{"model": "class-conditioned image flow-matching model", "train_examples": 98430, "image_size": 48, "conditioning": "class", "cond_dropout": 0.2, "mlp_ratio": 3, "head_dim": 32, "patch_size": [8, 8], "layers": 8, "positions": "learned", "lr_schedule": "wsd", "adamw_weight_decay_other_params": 0.05}
Rows from block 5 of a small class-conditioned image flow-matching model, named by matrix and row number. Rows with one number belong to one neuron. Each number is 128 + 32 x the weight over its row's rms, rounded and kept within 0 to 255. All counts start at 0.
After each neuron's rows are labels from the 100 images, of 14848 (inputs lightly noised), where the neuron reaches its highest value: "top examples" is what is common among them; "place" is the part of the image that holds the peak. Only what is clearly more common there than usual is listed. The data: retinal OCT scans (Kermany 2017). In brackets: how many of the 100, against the usual share in percent.
# fc1: MLP up (model.blocks.5.mlp.fc1.weight, 1152x384), inputs 350-383
# fc2: MLP down (model.blocks.5.mlp.fc2.weight, 384x1152, transposed), outputs 350-383

fc1.18 [ 90  95  97 151 151 179 128 137  98 126 188 112 132 130 109 104 131 121 141 142  99  97  95 167  89 131 131 110 122 155  92 102 100 137]
fc2.18 [127 157 166 138  97 114  84 128 142 173  52 131 144 158 153 156  96 125 118  99 122 185 111  84 122 115 105 124 153 150  97 125  96 101]
top examples: finding: diabetic macular edema (62 vs 11.7)
place: bottom left (45 vs 11.1); middle left (32 vs 11.1)

fc1.99 [175  93 168 116 151 146 143 127  96 108 138 131 108  60  93 134 165 116 104 184  80 154  30 152 117 125 152  78  64 139 137 140 137 129]
fc2.99 [168 106 167 146  96 135 102 101 140  87 147 134  97 125 142 210 119 158 106  32 127  72 112 165 135 139 102 196 113 147 141 136 129 172]
top examples: finding: choroidal neovascularization (76 vs 29.3)
place: centre (64 vs 11.1)

fc1.432 [128 131  83 114  82 114 101  80 124 129 136 166 109 129  97 155 140 172 130 173 147 154 100 126 145 111 119  92  78 161 120 115 133 130]
fc2.432 [128 137  53 172 147 100 141  35 112 111 112 162 119 130  92 126  90 111 179 129 174 160  60 136 175  67  95 141 148  99 130 109 130 138]
top examples: finding: normal (88 vs 51.6)
place: top centre (57 vs 11.1)

fc1.410 [ 95 153  96 124 112 180 156 197 131 105 128  67 156 114  95 148 159 161  69  57 141 203 129 121 105 100 147 134 173  99 114 212  96 174]
fc2.410 [ 59 151 160 134 157 155 108 137 196  92 153 126 200 129 131 129 163 140 195 159 115 134 123 114 186 111 235 129 117 153  80 136 138 127]
top examples: finding: choroidal neovascularization (82 vs 29.3)
place: middle right (35 vs 11.1); centre (35 vs 11.1)

fc1.484 [ 93 149 175  41  96 187 110 111 157 150 119 153 139 137 145 141 155 109 152 181 111 104 173  88 173 177 121  84 112 124 147 105  99 160]
fc2.484 [129  99 107 145 145 145 129 181 123 109  95 150 175 129 128  80 172 118 159 162 188 135  71  91 169 142 157 121 157 135 133 178 128 121]
top examples: finding: diabetic macular edema (53 vs 11.7)
place: middle left (27 vs 11.1)

fc1.654 [176 126  83 129  85  98 105 115  75 113  93 123 134 147 152 139 126 188 120  90 116  82 125 222  58 159 162 180 116 101 143 192 116 139]
fc2.654 [ 96  93  73 115 155  58 155 137 142  97 116 147 141 147 138   0  72 154 162  96 157 135  67 110 103 143 107 119 135 182 187 132 160 165]
top examples: finding: choroidal neovascularization (78 vs 29.3)
place: centre (44 vs 11.1)

fc1.529 [ 73 140  70  72  54 127  82 104 142 168 126 152  95 120  66 149 151  97 104 168 151 177  80 103  65 164 125 172  75 139  67 127 121  83]
fc2.529 [136 131 175 129 167  53 155 138 124  78  81 101 115 140 171 112  97 188 111 100 166 102 174  94  82 170  94 125 157 123 112 126 155 143]
top examples: finding: diabetic macular edema (49 vs 11.7)
place: top left (57 vs 11.1); bottom left (30 vs 11.1)

fc1.235 [ 78 133 164 173  61 148 110 113 140 133  91 104 162  93 110 123 149 116  54  79 212 107 129 111 148 181 140 116 139 100 124 118 135 142]
fc2.235 [153 156 123 143 162 111 137 145 110 120 119 136 152 135 151 143 138 111 177 114 152 193 146 115 165 144 122 144 108 106 167 136 148 132]
top examples: finding: normal (82 vs 51.6)
place: middle right (45 vs 11.1); top right (43 vs 11.1)

fc1.551 [146  82 138 149 122  94 107 137 142 146 101 146 227 104 109  89 132  96 123 220 130 133  91 160 142 113 174 125 111 110 155 151 208 118]
fc2.551 [ 87 120 162 127 114  97 123  96 162 150 134 154 138  94 145 115 170 157  95 139  87 132  92 148 147 163 130 121 153 204 195 123 111 114]
top examples: finding: normal (94 vs 51.6)
place: top right (39 vs 11.1); middle right (36 vs 11.1)

fc1.96 [159 140 156 167 159 164 113 172  89 111  78 166 128 165 114 134 186 133 139 144 100 110  82 150 120 120 149 116  60 119 169 138 121 113]
fc2.96 [ 79 135 148 140 114 168 158 100 117 145 122 172 158 162 110 172 106 130  76 123 188 132 160  93 157 159  87 144 156  75 169  95 122 148]
top examples: finding: choroidal neovascularization (80 vs 29.3)
place: middle left (29 vs 11.1)

fc1.700 [143  90 124 166 184 152 109  90 129  90 109 125 105 147  89 131 133 174 170 148 179 167  95 121 129 133  94 111 152 179 106 141  95 173]
fc2.700 [124  82 172 126 109 157 110 137 139 117 160 156  80 131 134 140 100 152  71 115 127 125 133 120  96 113 155 137 141 147 149 167  65 118]
top examples: finding: diabetic macular edema (47 vs 11.7)
place: bottom left (64 vs 11.1); bottom right (28 vs 11.1)

fc1.45 [136 107  79  98 183 119 112 123  73 109 172  81 138 163 127  96 192 160  99 140  58  81 175 165 106 128 102  60 161 152 126 120 128 150]
fc2.45 [134  50  86 102  39 134 163 146 199 140 145 114 117 158 204  63  42 107 151 159 108 109  51 115 146 127 193 144 118 106  48  98 120 140]
top examples: finding: diabetic macular edema (41 vs 11.7)
place: centre (38 vs 11.1)

fc1.597 [159 152 129 121 123 119 147  87 150 151 138 136 134  85 102  89 168 101 196  73 155 138  69 121 147 124 151 160  57 131 121 138 153 136]
fc2.597 [173 111  89  70 128  79 121 102 119 115 169 132 103 107 122 112 145 175 109 123 129 129 212  75 156 123 117 155 121 138 199 202  98 156]
top examples: finding: normal (90 vs 51.6)
place: middle right (51 vs 11.1)

fc1.746 [147 120 143 120 124  43 141 122 134 111 174 141  74 220 203 117 127 105  60  99 109 139 164  99 174 175 101 111 120  73 171  99 195 144]
fc2.746 [140 171  85 179 135  90 151 130 194 103 122 165 168 157 156 145 111 161 168 146 189 168 147 122 115 126 140 118  92 170 117 115 114 135]
top examples: finding: drusen (26 vs 7.4)
place: middle left (56 vs 11.1)

fc1.70 [ 94  93  81 156 126 123 140  96 140  82  18 114  39 143 114  98 116 103  64 210 134 147 164 143  64  80 103 124 130 151 156 103 213 103]
fc2.70 [116 209 108 126 175 209 134 126 156  98  50  93  97 115  83 147  74 157  91 183 183 111 155 146 111 121 152 188 197 124 111 111 117 138]
top examples: finding: diabetic macular edema (50 vs 11.7)
place: top right (31 vs 11.1); bottom right (30 vs 11.1)

fc1.598 [127 111 113  55  54 115 108 122 122 104 112 166 103 139 188  75 128 173 126 123  21 120  86 118 156 119 101 133 119  95 147 125 128 176]
fc2.598 [150 132 152  93 122 172 154 114 135 141 118 154  73 126  76 126 148 160 157 107 125 115 103 185 108 104 108  90 140 138 123 114 135 122]
top examples: finding: normal (78 vs 51.6)
place: centre (49 vs 11.1)

fc1.600 [ 93 105  84 134 120 125 108 102 183 113 169 118 106 133 139  97 129 130 116  94 131  70 134  79 155 164 190  73 150 150  87 159 220 164]
fc2.600 [ 60 140 110 142 150 161 163 151 127 109 138 114 104 127 107  86 119 109 147  63 137  98  98 111  84 158 105 128 152 115 127 113 175  95]
top examples: finding: diabetic macular edema (40 vs 11.7)
place: top left (36 vs 11.1); middle left (28 vs 11.1)

fc1.91 [ 87 114 190 138 163  77 125 189 206 134 133 176 155 141 127 148 159 124 123 128 110 121 168 123 131 140  97  91 132 132 144  83 146 163]
fc2.91 [121 120 172 184 126  72 135  68 108 137  85 163 164 133 138 126  89  98 104 107 124 209  96  80 122 123  89 109 129 137  93 151 108 117]
top examples: finding: diabetic macular edema (30 vs 11.7)
place: middle left (49 vs 11.1); centre (34 vs 11.1)

fc1.481 [131 132 104 113 123 122 125 130 165  64 118 156  91  92 127 106 163 199 184 210 119  92 113 130 103 131  82 144  99 145 138 146 105 169]
fc2.481 [154 146 119 149 107 115 136 106  75 185  97 134  94 151 122 122 160 122 128 255 133 147  77 109 146 154 141 124 151 134  67 121 122 150]
top examples: finding: choroidal neovascularization (67 vs 29.3)
place: top centre (32 vs 11.1); centre (29 vs 11.1)

fc1.10 [ 90 149 123 127 136 113 153 133 138 145 140 145  81 114 156 137 106 103 152 130 130 144  98  76 172 144 148 129 156  89 174 107 122 186]
fc2.10 [146  85 144 139 152 114 114 157  92  90 136 116 129 127 187 125  99  36 140 148 153  79 125 119  84  90 142  60 112 184 135  82 110 112]
top examples: finding: diabetic macular edema (42 vs 11.7)
place: middle left (35 vs 11.1); centre (27 vs 11.1)

fc1.222 [143 120 185 140 147 135 113 107 139 178  75  97 104 105 179 106 156 102 147 173 147 146  95 117 126 128 154 127 136 158 132 178 130 104]
fc2.222 [134 130 131 141 121 120 143  98  63 136 105 118  91 138 169 128 127 100 112  86 154 130 127 130 136 104 143 141 120 142 150  82 115 139]
top examples: finding: diabetic macular edema (57 vs 11.7)
place: top right (40 vs 11.1); bottom right (28 vs 11.1)

fc1.329 [ 99 154  51 166 144 107 129 152 102  89  53  92 200 147 142  99 152  99 182 151 103  98  86  98 106 162 161  57 166 116 112 142 143 121]
fc2.329 [152  79 140 139  50  81 150 138 114  98  79 142 190 120 144 101  68 111 100 154 189 139 130 141 132 112 121 154 211 122  94 122 188 159]
top examples: finding: choroidal neovascularization (61 vs 29.3)
place: top right (28 vs 11.1)

fc1.652 [124 192 114 123 197 112 191 104  80 149 135  57 123 115 141 185 169 163 113  65  99 170 130  64 108 132 140 110  99 141 147  94  67  91]
fc2.652 [138 144 104 152  94 100 111 168 125 122 167 100 145 129 113 161  61  71 133 178 107  58  99 140  89 104 102 117 128 134  93 132  69 101]
top examples: finding: normal (85 vs 51.6)
place: middle right (28 vs 11.1)

fc1.108 [115 130 167 159 184 133 149 135  86  83 147 104 156 120 113 110 134 164 147 167 158  79 139 152 156 106  79 160 115 116 118 193 155 160]
fc2.108 [134 157 170  67 177 154 105 195 141 100  86 118  96  88 100 183 144  97 108 106 125 150 129  66 145 135 170 107 153 116 127 125 136 128]
top examples: finding: normal (81 vs 51.6)
place: middle left (38 vs 11.1); middle right (34 vs 11.1)

fc1.31 [102 145  65 134 146 108 154 196 159 107 123 100 154 121 168 150 102 151 138 133 122  83  84 153 199 161 143 118 114 164 144 110  82 114]
fc2.31 [124 152  70  76 105 108  86  76  94 168 144 109 116 170 171 141 118 202 182 131 122  80  71  75 122 133  94 126  99 146 151 142 105  93]
top examples: finding: normal (90 vs 51.6)
place: middle right (83 vs 11.1)

fc1.12 [157 159 219  57 133 160 166 153 177 105 136 106 102 112 132 148  91 122 159 162 127 166 150 123 152  67 146  84 102 131 107 213 100 138]
fc2.12 [134 138 110 164 127 125 142 154 125 147 151 166 177 111 112 151 140 122 130 138 112 106 162 125 154 176 158  92 154 191 155 165 125  86]
top examples: finding: diabetic macular edema (45 vs 11.7)
place: top left (30 vs 11.1)

fc1.626 [175 119  94 140 180  53 135 168 157  98 131 115 145 126 113 122  76 106 137 158 136 144  90  99  95  90 152 135 153  72 136  94 121 148]
fc2.626 [118 153  93 149  75  85 163 102 210  97 119 167 152 145 103  87 183  74 151 160 107 148 119  77 104 132  84 171 139 144 108  92 123 173]
top examples: finding: normal (84 vs 51.6)
place: middle right (49 vs 11.1)

fc1.236 [143 131  81 104 176 156 134 147 127 130  89 129 122 115 107 166 104 124 132  95 101 141 106 126 180 135  88 148 114 131 150 146 171  95]
fc2.236 [140 119 122 114 110 120 119 122 176 110  85  50 156  93 147 102 137 147 114 124 106 106 107  88 154 104 148 186 138 135  99  76 169 163]
top examples: finding: normal (90 vs 51.6)
place: centre (75 vs 11.1)

fc1.759 [179  96 108  67 151 125 205 138 142 161 110 153 121 134 108 171  97 105 143  87 145 154 143 133  74 129 156 130 106 132 112 148 142 123]
fc2.759 [158 119 105  63 157 119 143 118 125 192 143 154 134 141 169 113 133 106 114 225 149 116  96 155 102 155 139 136 133 115 126 129 146 126]
top examples: finding: choroidal neovascularization (83 vs 29.3)
place: centre (41 vs 11.1)

fc1.565 [115 136 122  99  94 108  84 123 141  98 172 173 150 129 135 128 146 128 177  97 172 123 153  93 127 132  93 149  94 101 130 102  90 110]
fc2.565 [ 62 181 121  91 156  70 126 122 148 107 114 199 152 127  96 107  81  96 114 142  40 123  97  58 137 102 121 100 154 126 122 193 128 107]
top examples: finding: choroidal neovascularization (74 vs 29.3)
place: centre (33 vs 11.1)

fc1.92 [113 144 155 102 143 120 145 165 141 107 102 145 121 108 127 143 201  84 113 124  93 103 123  64 123  80  85 149 143 129  86 139 130 150]
fc2.92 [179 125  71  84  86 141  74 115 154 102  56  99 155 140  93 177  89 117 129  94 126 137 133 160 158 128 101 137  84 127 156 153 140 143]
top examples: finding: choroidal neovascularization (71 vs 29.3)
place: centre (42 vs 11.1)

fc1.278 [161 155 134  73 142 163 138 148 205 149 162 125 188 127  94 151  91 162 223 115 152 130 186 133  92 112 110  95 146 162 126 125 167 128]
fc2.278 [103 157  54 135 154 113 156 128 124 133 112  89  72 147  94 144 125 134  50 156 135 114  82  52 130 172 109 133 114 142  98  81 154  82]
top examples: finding: choroidal neovascularization (62 vs 29.3); finding: diabetic macular edema (33 vs 11.7)
place: middle left (31 vs 11.1)

fc1.94 [169 151 101 148 102 121 141 133 138 141 110 148  88 110 112 154 116  87 115 138 142 142 122 154 165 154 121 169 163 162 166 141 184 126]
fc2.94 [139 113 131 151 188  98  95 125 117 121  89 207 153 114  63 142  81 105 133 145  74 139 171 135 154 119 145 156 142 149 116 117 132 114]
top examples: finding: choroidal neovascularization (66 vs 29.3)
place: centre (37 vs 11.1)

fc1.324 [147 175 128 168 117 173 172 144 136 107  79 181 131 198 148  94 183 133 135 131  46 122 119 168  73 170 121 166 125 126 136 112 100 146]
fc2.324 [ 90 103 136  98 119 109  52  99  88 117 129 150 109 204 130 109 118 179 150  89  60  98 104  76 153 216 170 183 162  94 132 165 127 139]
top examples: finding: normal (87 vs 51.6)
place: middle left (40 vs 11.1)

fc1.473 [167 128 141 174 105  84 113 126 119  94 139 133 123  86 141 127 136 156 116 215 149 131 107  93 121 146 164 168 102 185  81 145 141 181]
fc2.473 [137 122 117 124 165 110 137 157 121 108 122 121 142 150 168 101 135 192 164  54 146 102  70 124  85 153  80 131  67 152 117 118 127 138]
top examples: finding: normal (80 vs 51.6)
place: centre (67 vs 11.1)

fc1.416 [100 161 175  83 194 124 138 141 122 143 175  91 204 164 173 109  96  80 130 128 123 146  92 125 109 139 104  78 140 138  72 130 103 133]
fc2.416 [143 112 147 126 102 116 117 143 138 120 183  77 176 152 127 142 194 122 146 192 163  98 122 136 108 131 183 107 118 104 148 125  66 140]
top examples: finding: diabetic macular edema (55 vs 11.7)
place: middle right (52 vs 11.1); top right (40 vs 11.1)

fc1.735 [122 172  96 119 156 118  92 161  81 118 155 160 132 135 133 122  96 143 140 101 158 112 109 194 135 144  94 145 153 108  97 104 165  87]
fc2.735 [145 127 160 126  77 151 152 164 111 130 153 157 133 168 138 173 146 111 129 170 235 127 129 143  81  66 100  86 112 139 146 137  66 116]
top examples: finding: normal (90 vs 51.6)
place: top centre (62 vs 11.1); centre (30 vs 11.1)

fc1.736 [143 156 178 102 142 134 113 159  84 153 129 148 110  98  89  48 117 181 208 116 107 121 151 159 122  76  93 125 141  70 160 157 187 130]
fc2.736 [130 183 144  86 115  95 175  94 164 161 134 142 111  97 105 228 153  56  91 192  72 104 140 110 178  75 177  98 161 169 162 164 177 114]
top examples: finding: diabetic macular edema (30 vs 11.7)
place: middle right (38 vs 11.1); top right (32 vs 11.1)