{
  "train_examples": 98430,
  "horizontal_flip": true,
  "objective": "flow_matching",
  "num_classes": 4,
  "mlp_ratio": 3,
  "head_dim": 32,
  "patch_size": [8, 8],
  "muon_scale": "spectral",
  "lr": 0.0096,
  "momentum": 0.9,
  "steps": 14000,
  "epochs": 36.4,
  "decay_fraction": 0.4,
  "final_lr_fraction": 0.05,
  "adamw_weight_decay_other_params": 0.05
}
Rows from block 2, named by matrix and row number. Each number is 128 + 32 x the weight over its row's rms, rounded and kept within 0 to 255. All counts start at 0. After the name is the row's rms in percent of the matrix's.
# ada: adaLN modulation (shift, scale and gate of each sublayer stacked) (model.blocks.2.ada.weight, 2304x128), inputs 64-127
ada.1443 086 [129 141 106  69 113 137 111 117 149 139 142 136 111 107 138 124 119  99  94 102  75 106 105  93 134 119 154 108 113  76  71 101 114 149 130 132 115 114 117 159 163 130 167 118 152 128 132 120 159 116 130 191 111 144 112 109 153  69 121 127 150 175 159 111]
ada.1444 083 [ 91  98 168 118 151 158 158 105  92 100  85  77 123 135 119  93 142 137 141 151  60 166 145 140 119 137 120 144 102 120 115 168  57  94 131 114 150 155 112 148 121 126 174 122 159 111 138 144 168 148 186 146 108 137 120 104 166  73 145 158 137 115 126 155]
ada.1445 097 [ 27 117 102 119 187 129  87  93  97 170  92 141 120 130 119 136 166 120 111 141  78 111  90 129 127 135 167 154 129 136 174 125 111 138 111 173 106 160 132  91 154 140 118 151  63 102 120 111  82 100 201  65  85 158 126 147 134  87 114 132 150  99 148 138]
ada.1446 083 [141 131 129 143 197 134 152 160 176 175 162  81 130 149 118  81 120 129 135 124 134 118 127 104 166 138 130 129 106 122 112 144 137 139 133 140 172 152 138 191 132 157 124 107 112  75 137 114 152 122  19 161 123 155 133 125 117  72 146 141 115 107 121  84]
ada.1447 087 [153 128 153 142 115 148 126 156 123 148 166 151  98  96 127 117 177  93 128 134  90 170 100 149 163 126  73 175 149 104 148 155 146 129 140 112 107 161 164  40 135 140 170 106  76 156 142 104 149 188 183 254 128 154 115 137  96 165 163 199 148 139 184 127]
ada.1448 079 [158 143 125 161 122 103  97 105 100  83 154 158  83 107 131 162 133 107 169 115 102 172 114 126 132 172  81 107 129  98 121 184 221 102 148 103 143  78 108 195 110 124 132  96 166 151 178 164 115 164 107 202 189 140 168 168 169 163  67 149 146 160 117 142]
ada.1449 082 [125 157 128 118 163 102 151 137  95 183 218 123 138 119 173 186 148 119 122 185 102 152 126  45 136 132 125 105 146  71 120 149 120 106 168 147 125 182 122 130 136 159 144 172 199 105 100 147 108 139 216 148 114 104  94 200 111  48 121 130 132 145 112 146]
ada.1450 084 [124 190 139 138  84 128 164 142 102 100 150 137  94 163 152 161 175 121 161 112  93 144 123  88 134 142 161 123  93 137 171 173 179 116 118 142 134 151 194 151 118 116 103  88 199 135 130  94 158  97 214 130 142 132 143 171 189 180 156 145 118 114 132 144]
ada.1451 089 [ 95 164 124 154 132 149 110 113 141 168 123 124  83 135 139 134 138  85 122  88 161 156 112 146  91 100 127 132 118 159 104  99  79 125  92 139  99  78 116 175  97 122 165 162 162 133 119  84 108 163 107  68 137 124 155  57 157 140 102  98 128 146 173 121]
ada.1452 085 [ 80  65 118 109 171 156 116  92 191 120 176 113 143 149  72 107 174  94 107 128 158 148 100 132  99 107 121 105 108 123 120 184 129 165 133 111 153  52  94 170 114 115 125  95 110 117 119 110 159 161 159  93 102 141  84 189  95 112 131 116 128 109 142 124]
ada.1453 104 [131 161  96 135 119 123 122 140 105  99 158 138 129 133 120 111  53 128 145 120 178 123 145  76 140 105 170 126 116 124 153 108 148 138 140  91 108 100 107  76 138 111 161 128 208 191 166 137 159 114 136 244 121 154 140 100 159 148 137 125 131  97 102  96]
ada.1454 087 [126 171 104 157 116  70 155 179 139 138 114 182 159 112 141 138 121 133 130 105 107 125 167 149 109 147 105 104  99  92 120  80  82 138 124 103 134 128 116 157 118  90 160 140 142 184 103 108 187 118  58  46 103 137 127 188 137  99  85 147  93 129 118 107]
ada.1455 076 [ 85  57 150 189 103 127 102  73 126 152 121 187 137 153  95 152  95 118 117 148  83 173 145  84 103  95 163 113 136  94 145 104 157 115 131 132 137 125 131 167 132 139  52 123  47 139 125  82 144 167 139  80 138 119 141 111 115 174 142 128 129 124 155 141]
ada.1456 078 [186 146 129 101 122  90  80 147  97 105  98 134 123 163 165  83 140 120 160 117 131  95 150 110 128 116  80 144 133 151 136 127 140 135  87 122 105 140 155  45  91  98  84 142 159  88 108 132 151 150 137  97 107 146 141  78 132 131 118 173  92 102 113 119]
ada.1457 082 [110 178 125  82 147 155 104 125 113 116  90 135 140 147 123 142 147 100 150  90 105  90 104 116  89 122 110 116 136  91 128  57 179 151 153 107 100  96 151  92 132 117 160 170 181 190  73 120  97 134  65 175 108 131 169 193 128 161 126  84 111 197 131  84]
ada.1458 079 [161 122 121 123 130  71 135 144 130 135 154 112 124 169  80 108 149 156 120 110  93  79 118 144  93 159 107 108 141  59 127 135  57  93 171 134 161 128 135  60 165 139 175 134 172 118  93 115 123 109 255 130  76 143 123 183 108 115 139 111 154 100 117 142]
ada.1459 083 [ 83  95 158 145 134  94 142 121 113  78 108  95 141  97 151 132 164 135 150  92 159 145 108 106 114 179  87  79 101 233 177 110  80  95 122 134 152  94  95 108 129 161  98 137 106  97 110 124 180 132 119  68 130 155 165 112  88 139 113 178  79 119 154 135]
ada.1460 082 [ 79 140 121 106 127 101 173 121  87 173 125 159 151 106 165 134 140 121 118 142 118 136  90 115  98 148 109 108 122 137 151 174 190 104 136 138 133 165 124 136 147 128 169 162  82 136 163 124 130 127 209 139 173  88 105  96  69 157 120 133 131 162 114 120]
ada.1461 082 [141 120 159 152 124  86 174 110 117 138 145 101 146 138  98 152  95 144 138 110 191 151 142 143 157  93 102 143  95 139  87 121 183 145 125 122  70  46 146 101 111 173 142 128  76 156 190  91 160 118  85  94 138 172 133  87 127 177 141  89 148 128 142  96]
ada.1462 089 [216 127 136 149 164 106 111 110  68 163  81 145 137 111 135 144 153 133 180 115 111 103 149  95 154 143 116 160 157 108 134 148 150  81 110 138 154 145 127  62 115  82 130 110 143 158 119 143 111 134 121  99 108 172 139 132 113 149 144 166 135 126 187 143]
ada.1463 086 [239 121 107 165 128 146 144 131  94 140 166 156 180 143  91 150 175 122 123 163 101 125 177 103 148 128 128 143 106 121 121  85 167 123 109 163 121 174 112 110 118 120 135  95  90 163 123 112 169 182 130 226 118 118 121 112 128 188 142 121 132 126 115 128]
ada.1464 094 [195 119 136 101 107 144 113 153 133 140  89 100 103 197 113 115 140 109 151  96 155 125 176 118 132 178 173 139 174 132 109 138 223 127 119 125 113  76 128 147 141 158 145 142 137 113 144 153 112 107 115  66 142 116 160  87 134 180 135 158 125  83 165 146]
ada.1465 091 [142 132 133 131 118 103 101 158 127 136 173 110 150  97 152 170 133 123 146 141 155 134 145 116 130 101 124  82 129 108 149 116 243 129 135 133 138 149 109  60 125 124 158 111 104 132 143 124 113 104 161  58 113 145 111 196  98 143 148 113 135 161  50 137]
ada.1466 083 [ 85 117 145 145 109 133 140  81 130  95 205  86 107 121 131 138 125 136 106 131 141 141 122  94 176 119 130 110 113 153 115 162 197 147 140 143 135  79 101 125 154  81 120 146  70 154 135 112 110  59 195  98 136 140 134 154 122 121 150 119 119 113 144 113]
ada.1467 073 [156 124 127 139 101 135 108 101 105 155 148  99 162  87 137 117 106 154 128 103 100 197 133  82 124 134  89 121 115  89 141 139 169 129 115 100  84  93 145  84 111  77  72 155  92 168 121 115 164 156 228 186 114  72 188  88 144 141 123 134 116 170 127 154]
ada.1468 081 [185 142 102 143 164 128 114 206  82 134 119 132 174  82 181 150 122 158 126 103 157 156 174 148 110 157 150 140 151 116 108 137 108 129 141 116 114 129 136 212 131 116 132 128 158 123 164 136 140 142 157 235  68 130 119 137 148 158 112  96 118 199 107 145]
ada.1469 079 [ 80  87 130  80 109 152 126 115 112  99  59 164 132  58 148 105 106 145 150 124 166  90 116 166 155 154  47 139  81 170 101  92  99 114  82 128  84 201 118  58 114 126 104 130 162 154 106 112 126 154 113  72 156 132 100 176 132 156 119 143 147 106 155 124]
ada.1470 096 [ 94 110 146 109 106 116 150 101 126 149 151  96 128 139 124 143  75 143 106 151 137 163  97 172 176 111 136  95 124 152 167 117  35  74 136 171 126 150 152 205 155 126 132 114 122 107 103  73  94 103 141  20 142 120 139 166 102  85 156 116 127 169 136 162]
ada.1471 089 [100 140 137 129 125  91 144  82 104 106 163 144 157 134 163 153 134 112 148 147  81 110 133  75 141 166 175  97 135  60 146 196 172  98 142 122 177 207 135  70 122  89  95 161 110 139 111 147  88 166 106 222 108 152 139 143 153  99 126 184 134 101 130 120]
ada.1472 099 [211 125 146 158  96  92  82 181 127  94 179 129 150 139 121 127 154  99 120 117  65 161 132 111 139 114 189 158 142  97 126 149 107 113 165 126 138  98 132 177 121 148 168 127 111 112 125 110 148 161 145  54 148 146 128 124 130 143 125 125 141 114  76  89]
ada.1473 079 [148 137 133 155 163 171 129 164 112  98 103 184 113  88 161 119 181 108 104 148  85 137  99  76 133 133 139 156 105 114 139 101 153  63 148  99 131 110 197 131 154  95  85  95  72 146 128 177  98 131 181 106 147 152 110 120 147 157  86 133 107 162 135  71]
ada.1474 089 [166 124  80 135 148 123  92 154 144 145 167 137 173 145 117 115 138 120 140 152  72 107 179 175 160  89  94  88 134  97  90 146 207 129 126 115 157  68 125 108 116  97 109 103 223 160  92 131 116 154  69  80 140 146 130 181 158 219 108 125 131 118  97 122]
ada.1475 080 [146 128 107  97 148 130 157 169 126 145 154  95 160 144  92 105 152 126 139 138 146 110  84 129 118 103 124  87 118  91 118  76 176 124 139 104 122 104 166 212 161 147 152 144 125 142  76 145 136 121 255  94 130  87  96 122 115 126 129 120  79 163 128 130]
ada.1476 083 [ 63 141 117  81 164 103 133  41 132 117 137  92 114 105 119 123  77 101 149 152  86 121 155 151 149 146  97  87  94 109 169 154 160 141  93 160  93  76  95  92 128 165  52 124 203 149 127 105 114 116  41 173 104 122 120 124  97  69 101 109 106 105 158 129]
ada.1477 078 [137  92 117 117 110 124 128 151  92 129 149 137  97 147 109 139 152 156 131 104 139  75 129 127  76 154 123 128 208 110 155 160 173 122 128 109 138 183 170 116 136 128 146  80 152 101  84 144  70 114  24  67 188 133 127 126 108 182 102 125 122 147 111 152]
ada.1478 105 [206 144 102 136 133 100 171 177 115 146 169 168 152  93 140 133 113 101 146 143 129 165 127 126 128 141  88 122 109  95 139 149 182 108  90 126 135 164 168 128 129 128 146 114 157 119 104 144 139 177 119 107 140 171 111 138  67 170  98 124 141 146 122 119]
ada.1479 091 [107 145 106 112 141 100 108 139  78 114  87 150  94 169 118 122 209 159 118 102  82 136  91 135 130  99 194 132  86 123 130  79 100 120 128 195 101 106 124 135 132 125 113 126  91 154 130 139 121 115  69 127 143 113 133 163 111 130 132 117 126  98 126 129]
ada.1480 088 [ 69 105  97 149 116 131 128  18 165 140 152  84 111 114 133 103 109 132 113 172  72 119 164  36 128  86 107 133 145  94 101 189 181 132 111 136 129  94 144  86 128 105 168 195 215 106  83 145  87  83 136 111 117 178 160 140 175 116 137 102 139 122 192  79]
ada.1481 078 [114 141 184 133 131 137 160 101 141 138 129 137 149 144  77 142 165 151  90  98 155 133 106 147 137 128 142 133 143 123 110  83 137 136 128 135 141 203 133 112 151 168 196 109  44 141 156 106 100 172 106 153 145 133 157 129 160  97 169 104 160  72 144 114]
ada.1482 094 [201  97 154 128 149 153  86 117 101  89 124 131 111 132 133 147 117 135 164 178  83  93 153 127 110 146 190 130 186 137 166  88 104 136 134 101 151 141  86  79 135  76  98 102  76  93 157 114 111  88 105 185 148  96 164 120 118 170 145 146 125 191 107 175]
ada.1483 087 [103 130  90  77 144 143 106  96 145 112 107  97 105 137  88  88  95 163 115  99  95 169 114 135 161 114 119 152  57 107 109 129 179 125 155 115 119 123 129  65 157 129 121 123  37 130  79 142 162 126 162 141 156 169 166  78 171 174 115  75 100 139 153 109]
ada.1484 080 [146 109 125 118  96 187 130  93  77 145 117  79 103 142 137 154  65 142 140 106 126 141 145 136 114 132 119 174  93 144 136 157 116 104 135 121 131 103 114 176 127 108 126 126 255 115 109 118 164 142 102  19  98 153 148  59 113 122 121 163 124  91 145 127]
ada.1485 087 [181 146 133 164 161 105 143 126 129 138 142 100 119 117 142 122 156  66 142 137 159 113  91  86 121 103 137 156 144 123 144 140 172 136 149 142 156  55  97 143 141 112 141 128 213 129 112 127 133 126  46 183 158 101 161  89 127 156 121 121 135 101 128 118]
ada.1486 073 [ 95  91 103 147 115  89 134 104 129 103 142 124 125 131  84  82 104 120 102 124 103 136 156  86 138  76 146  70 165  80 138 126  97  85 113 154 121 130 111  56 154 133  70  96 162 108 105 123  84 132  97 140 110 116 114  93 100 116 101 171 167 134 152 144]
ada.1487 074 [136 110 149 177 123 111 141 151  94 146 178 127  82 165  94 137 158 137  89 141 108 134 143 169 152 118  48 129 164 119 186 136 141 175 104 155  99 133 132  82 128 116 110  79  90 193  92 104 119 113  76  66  71 146  85 144 150 154 108 126 104 129 213 158]
ada.1488 090 [173 159 110 121  96 158 111 131 134 137 161 156  99 185 147 101 164 152 108 144 113 143 153 166 129 159 175 113 111 116 110 219  99 115 117 111  78 206 119 134 100 171 185 117 140  98 167 120 104 146 116  79 113 138 172 118 120 114 110 104 125 154  99 116]
ada.1489 074 [116  99 186  99  89 149 149 101 122 108  83 160 128 119  61 145 135 102  78  62 111 108 121 152 114 134 159 117 135 159 122 104 175  89 155 156 120 118 127 135 123  88 178 130 164 170 155  81  97 168 110 125 123 121 100  86 151 152 136 132 109 128  86 110]
ada.1490 094 [111 131 126 132 170  98 157 158 162 118 158 118 120 111 139  81 179 108 151 134 185 133 198  92 150 141 177  96 126 114 105 180 221 150 172 113 132 129 160 117  99 159 134 130  88 158 159 122 160 143  92 216 103 138 157  81  79 124 135  72  90 142 118 110]
ada.1491 098 [136  99 124 119 149 116 111 116 180 128 185 116  98 143 124 118 145 146 139 156 157 131 145 181 157 128 140 109 140 128  90 171 154 144  94 144 116  91 171 160 126 159 191 164  67 158 153 112 170 122 110 163  85 167 106  95  91 163 157 122 133 108 171 119]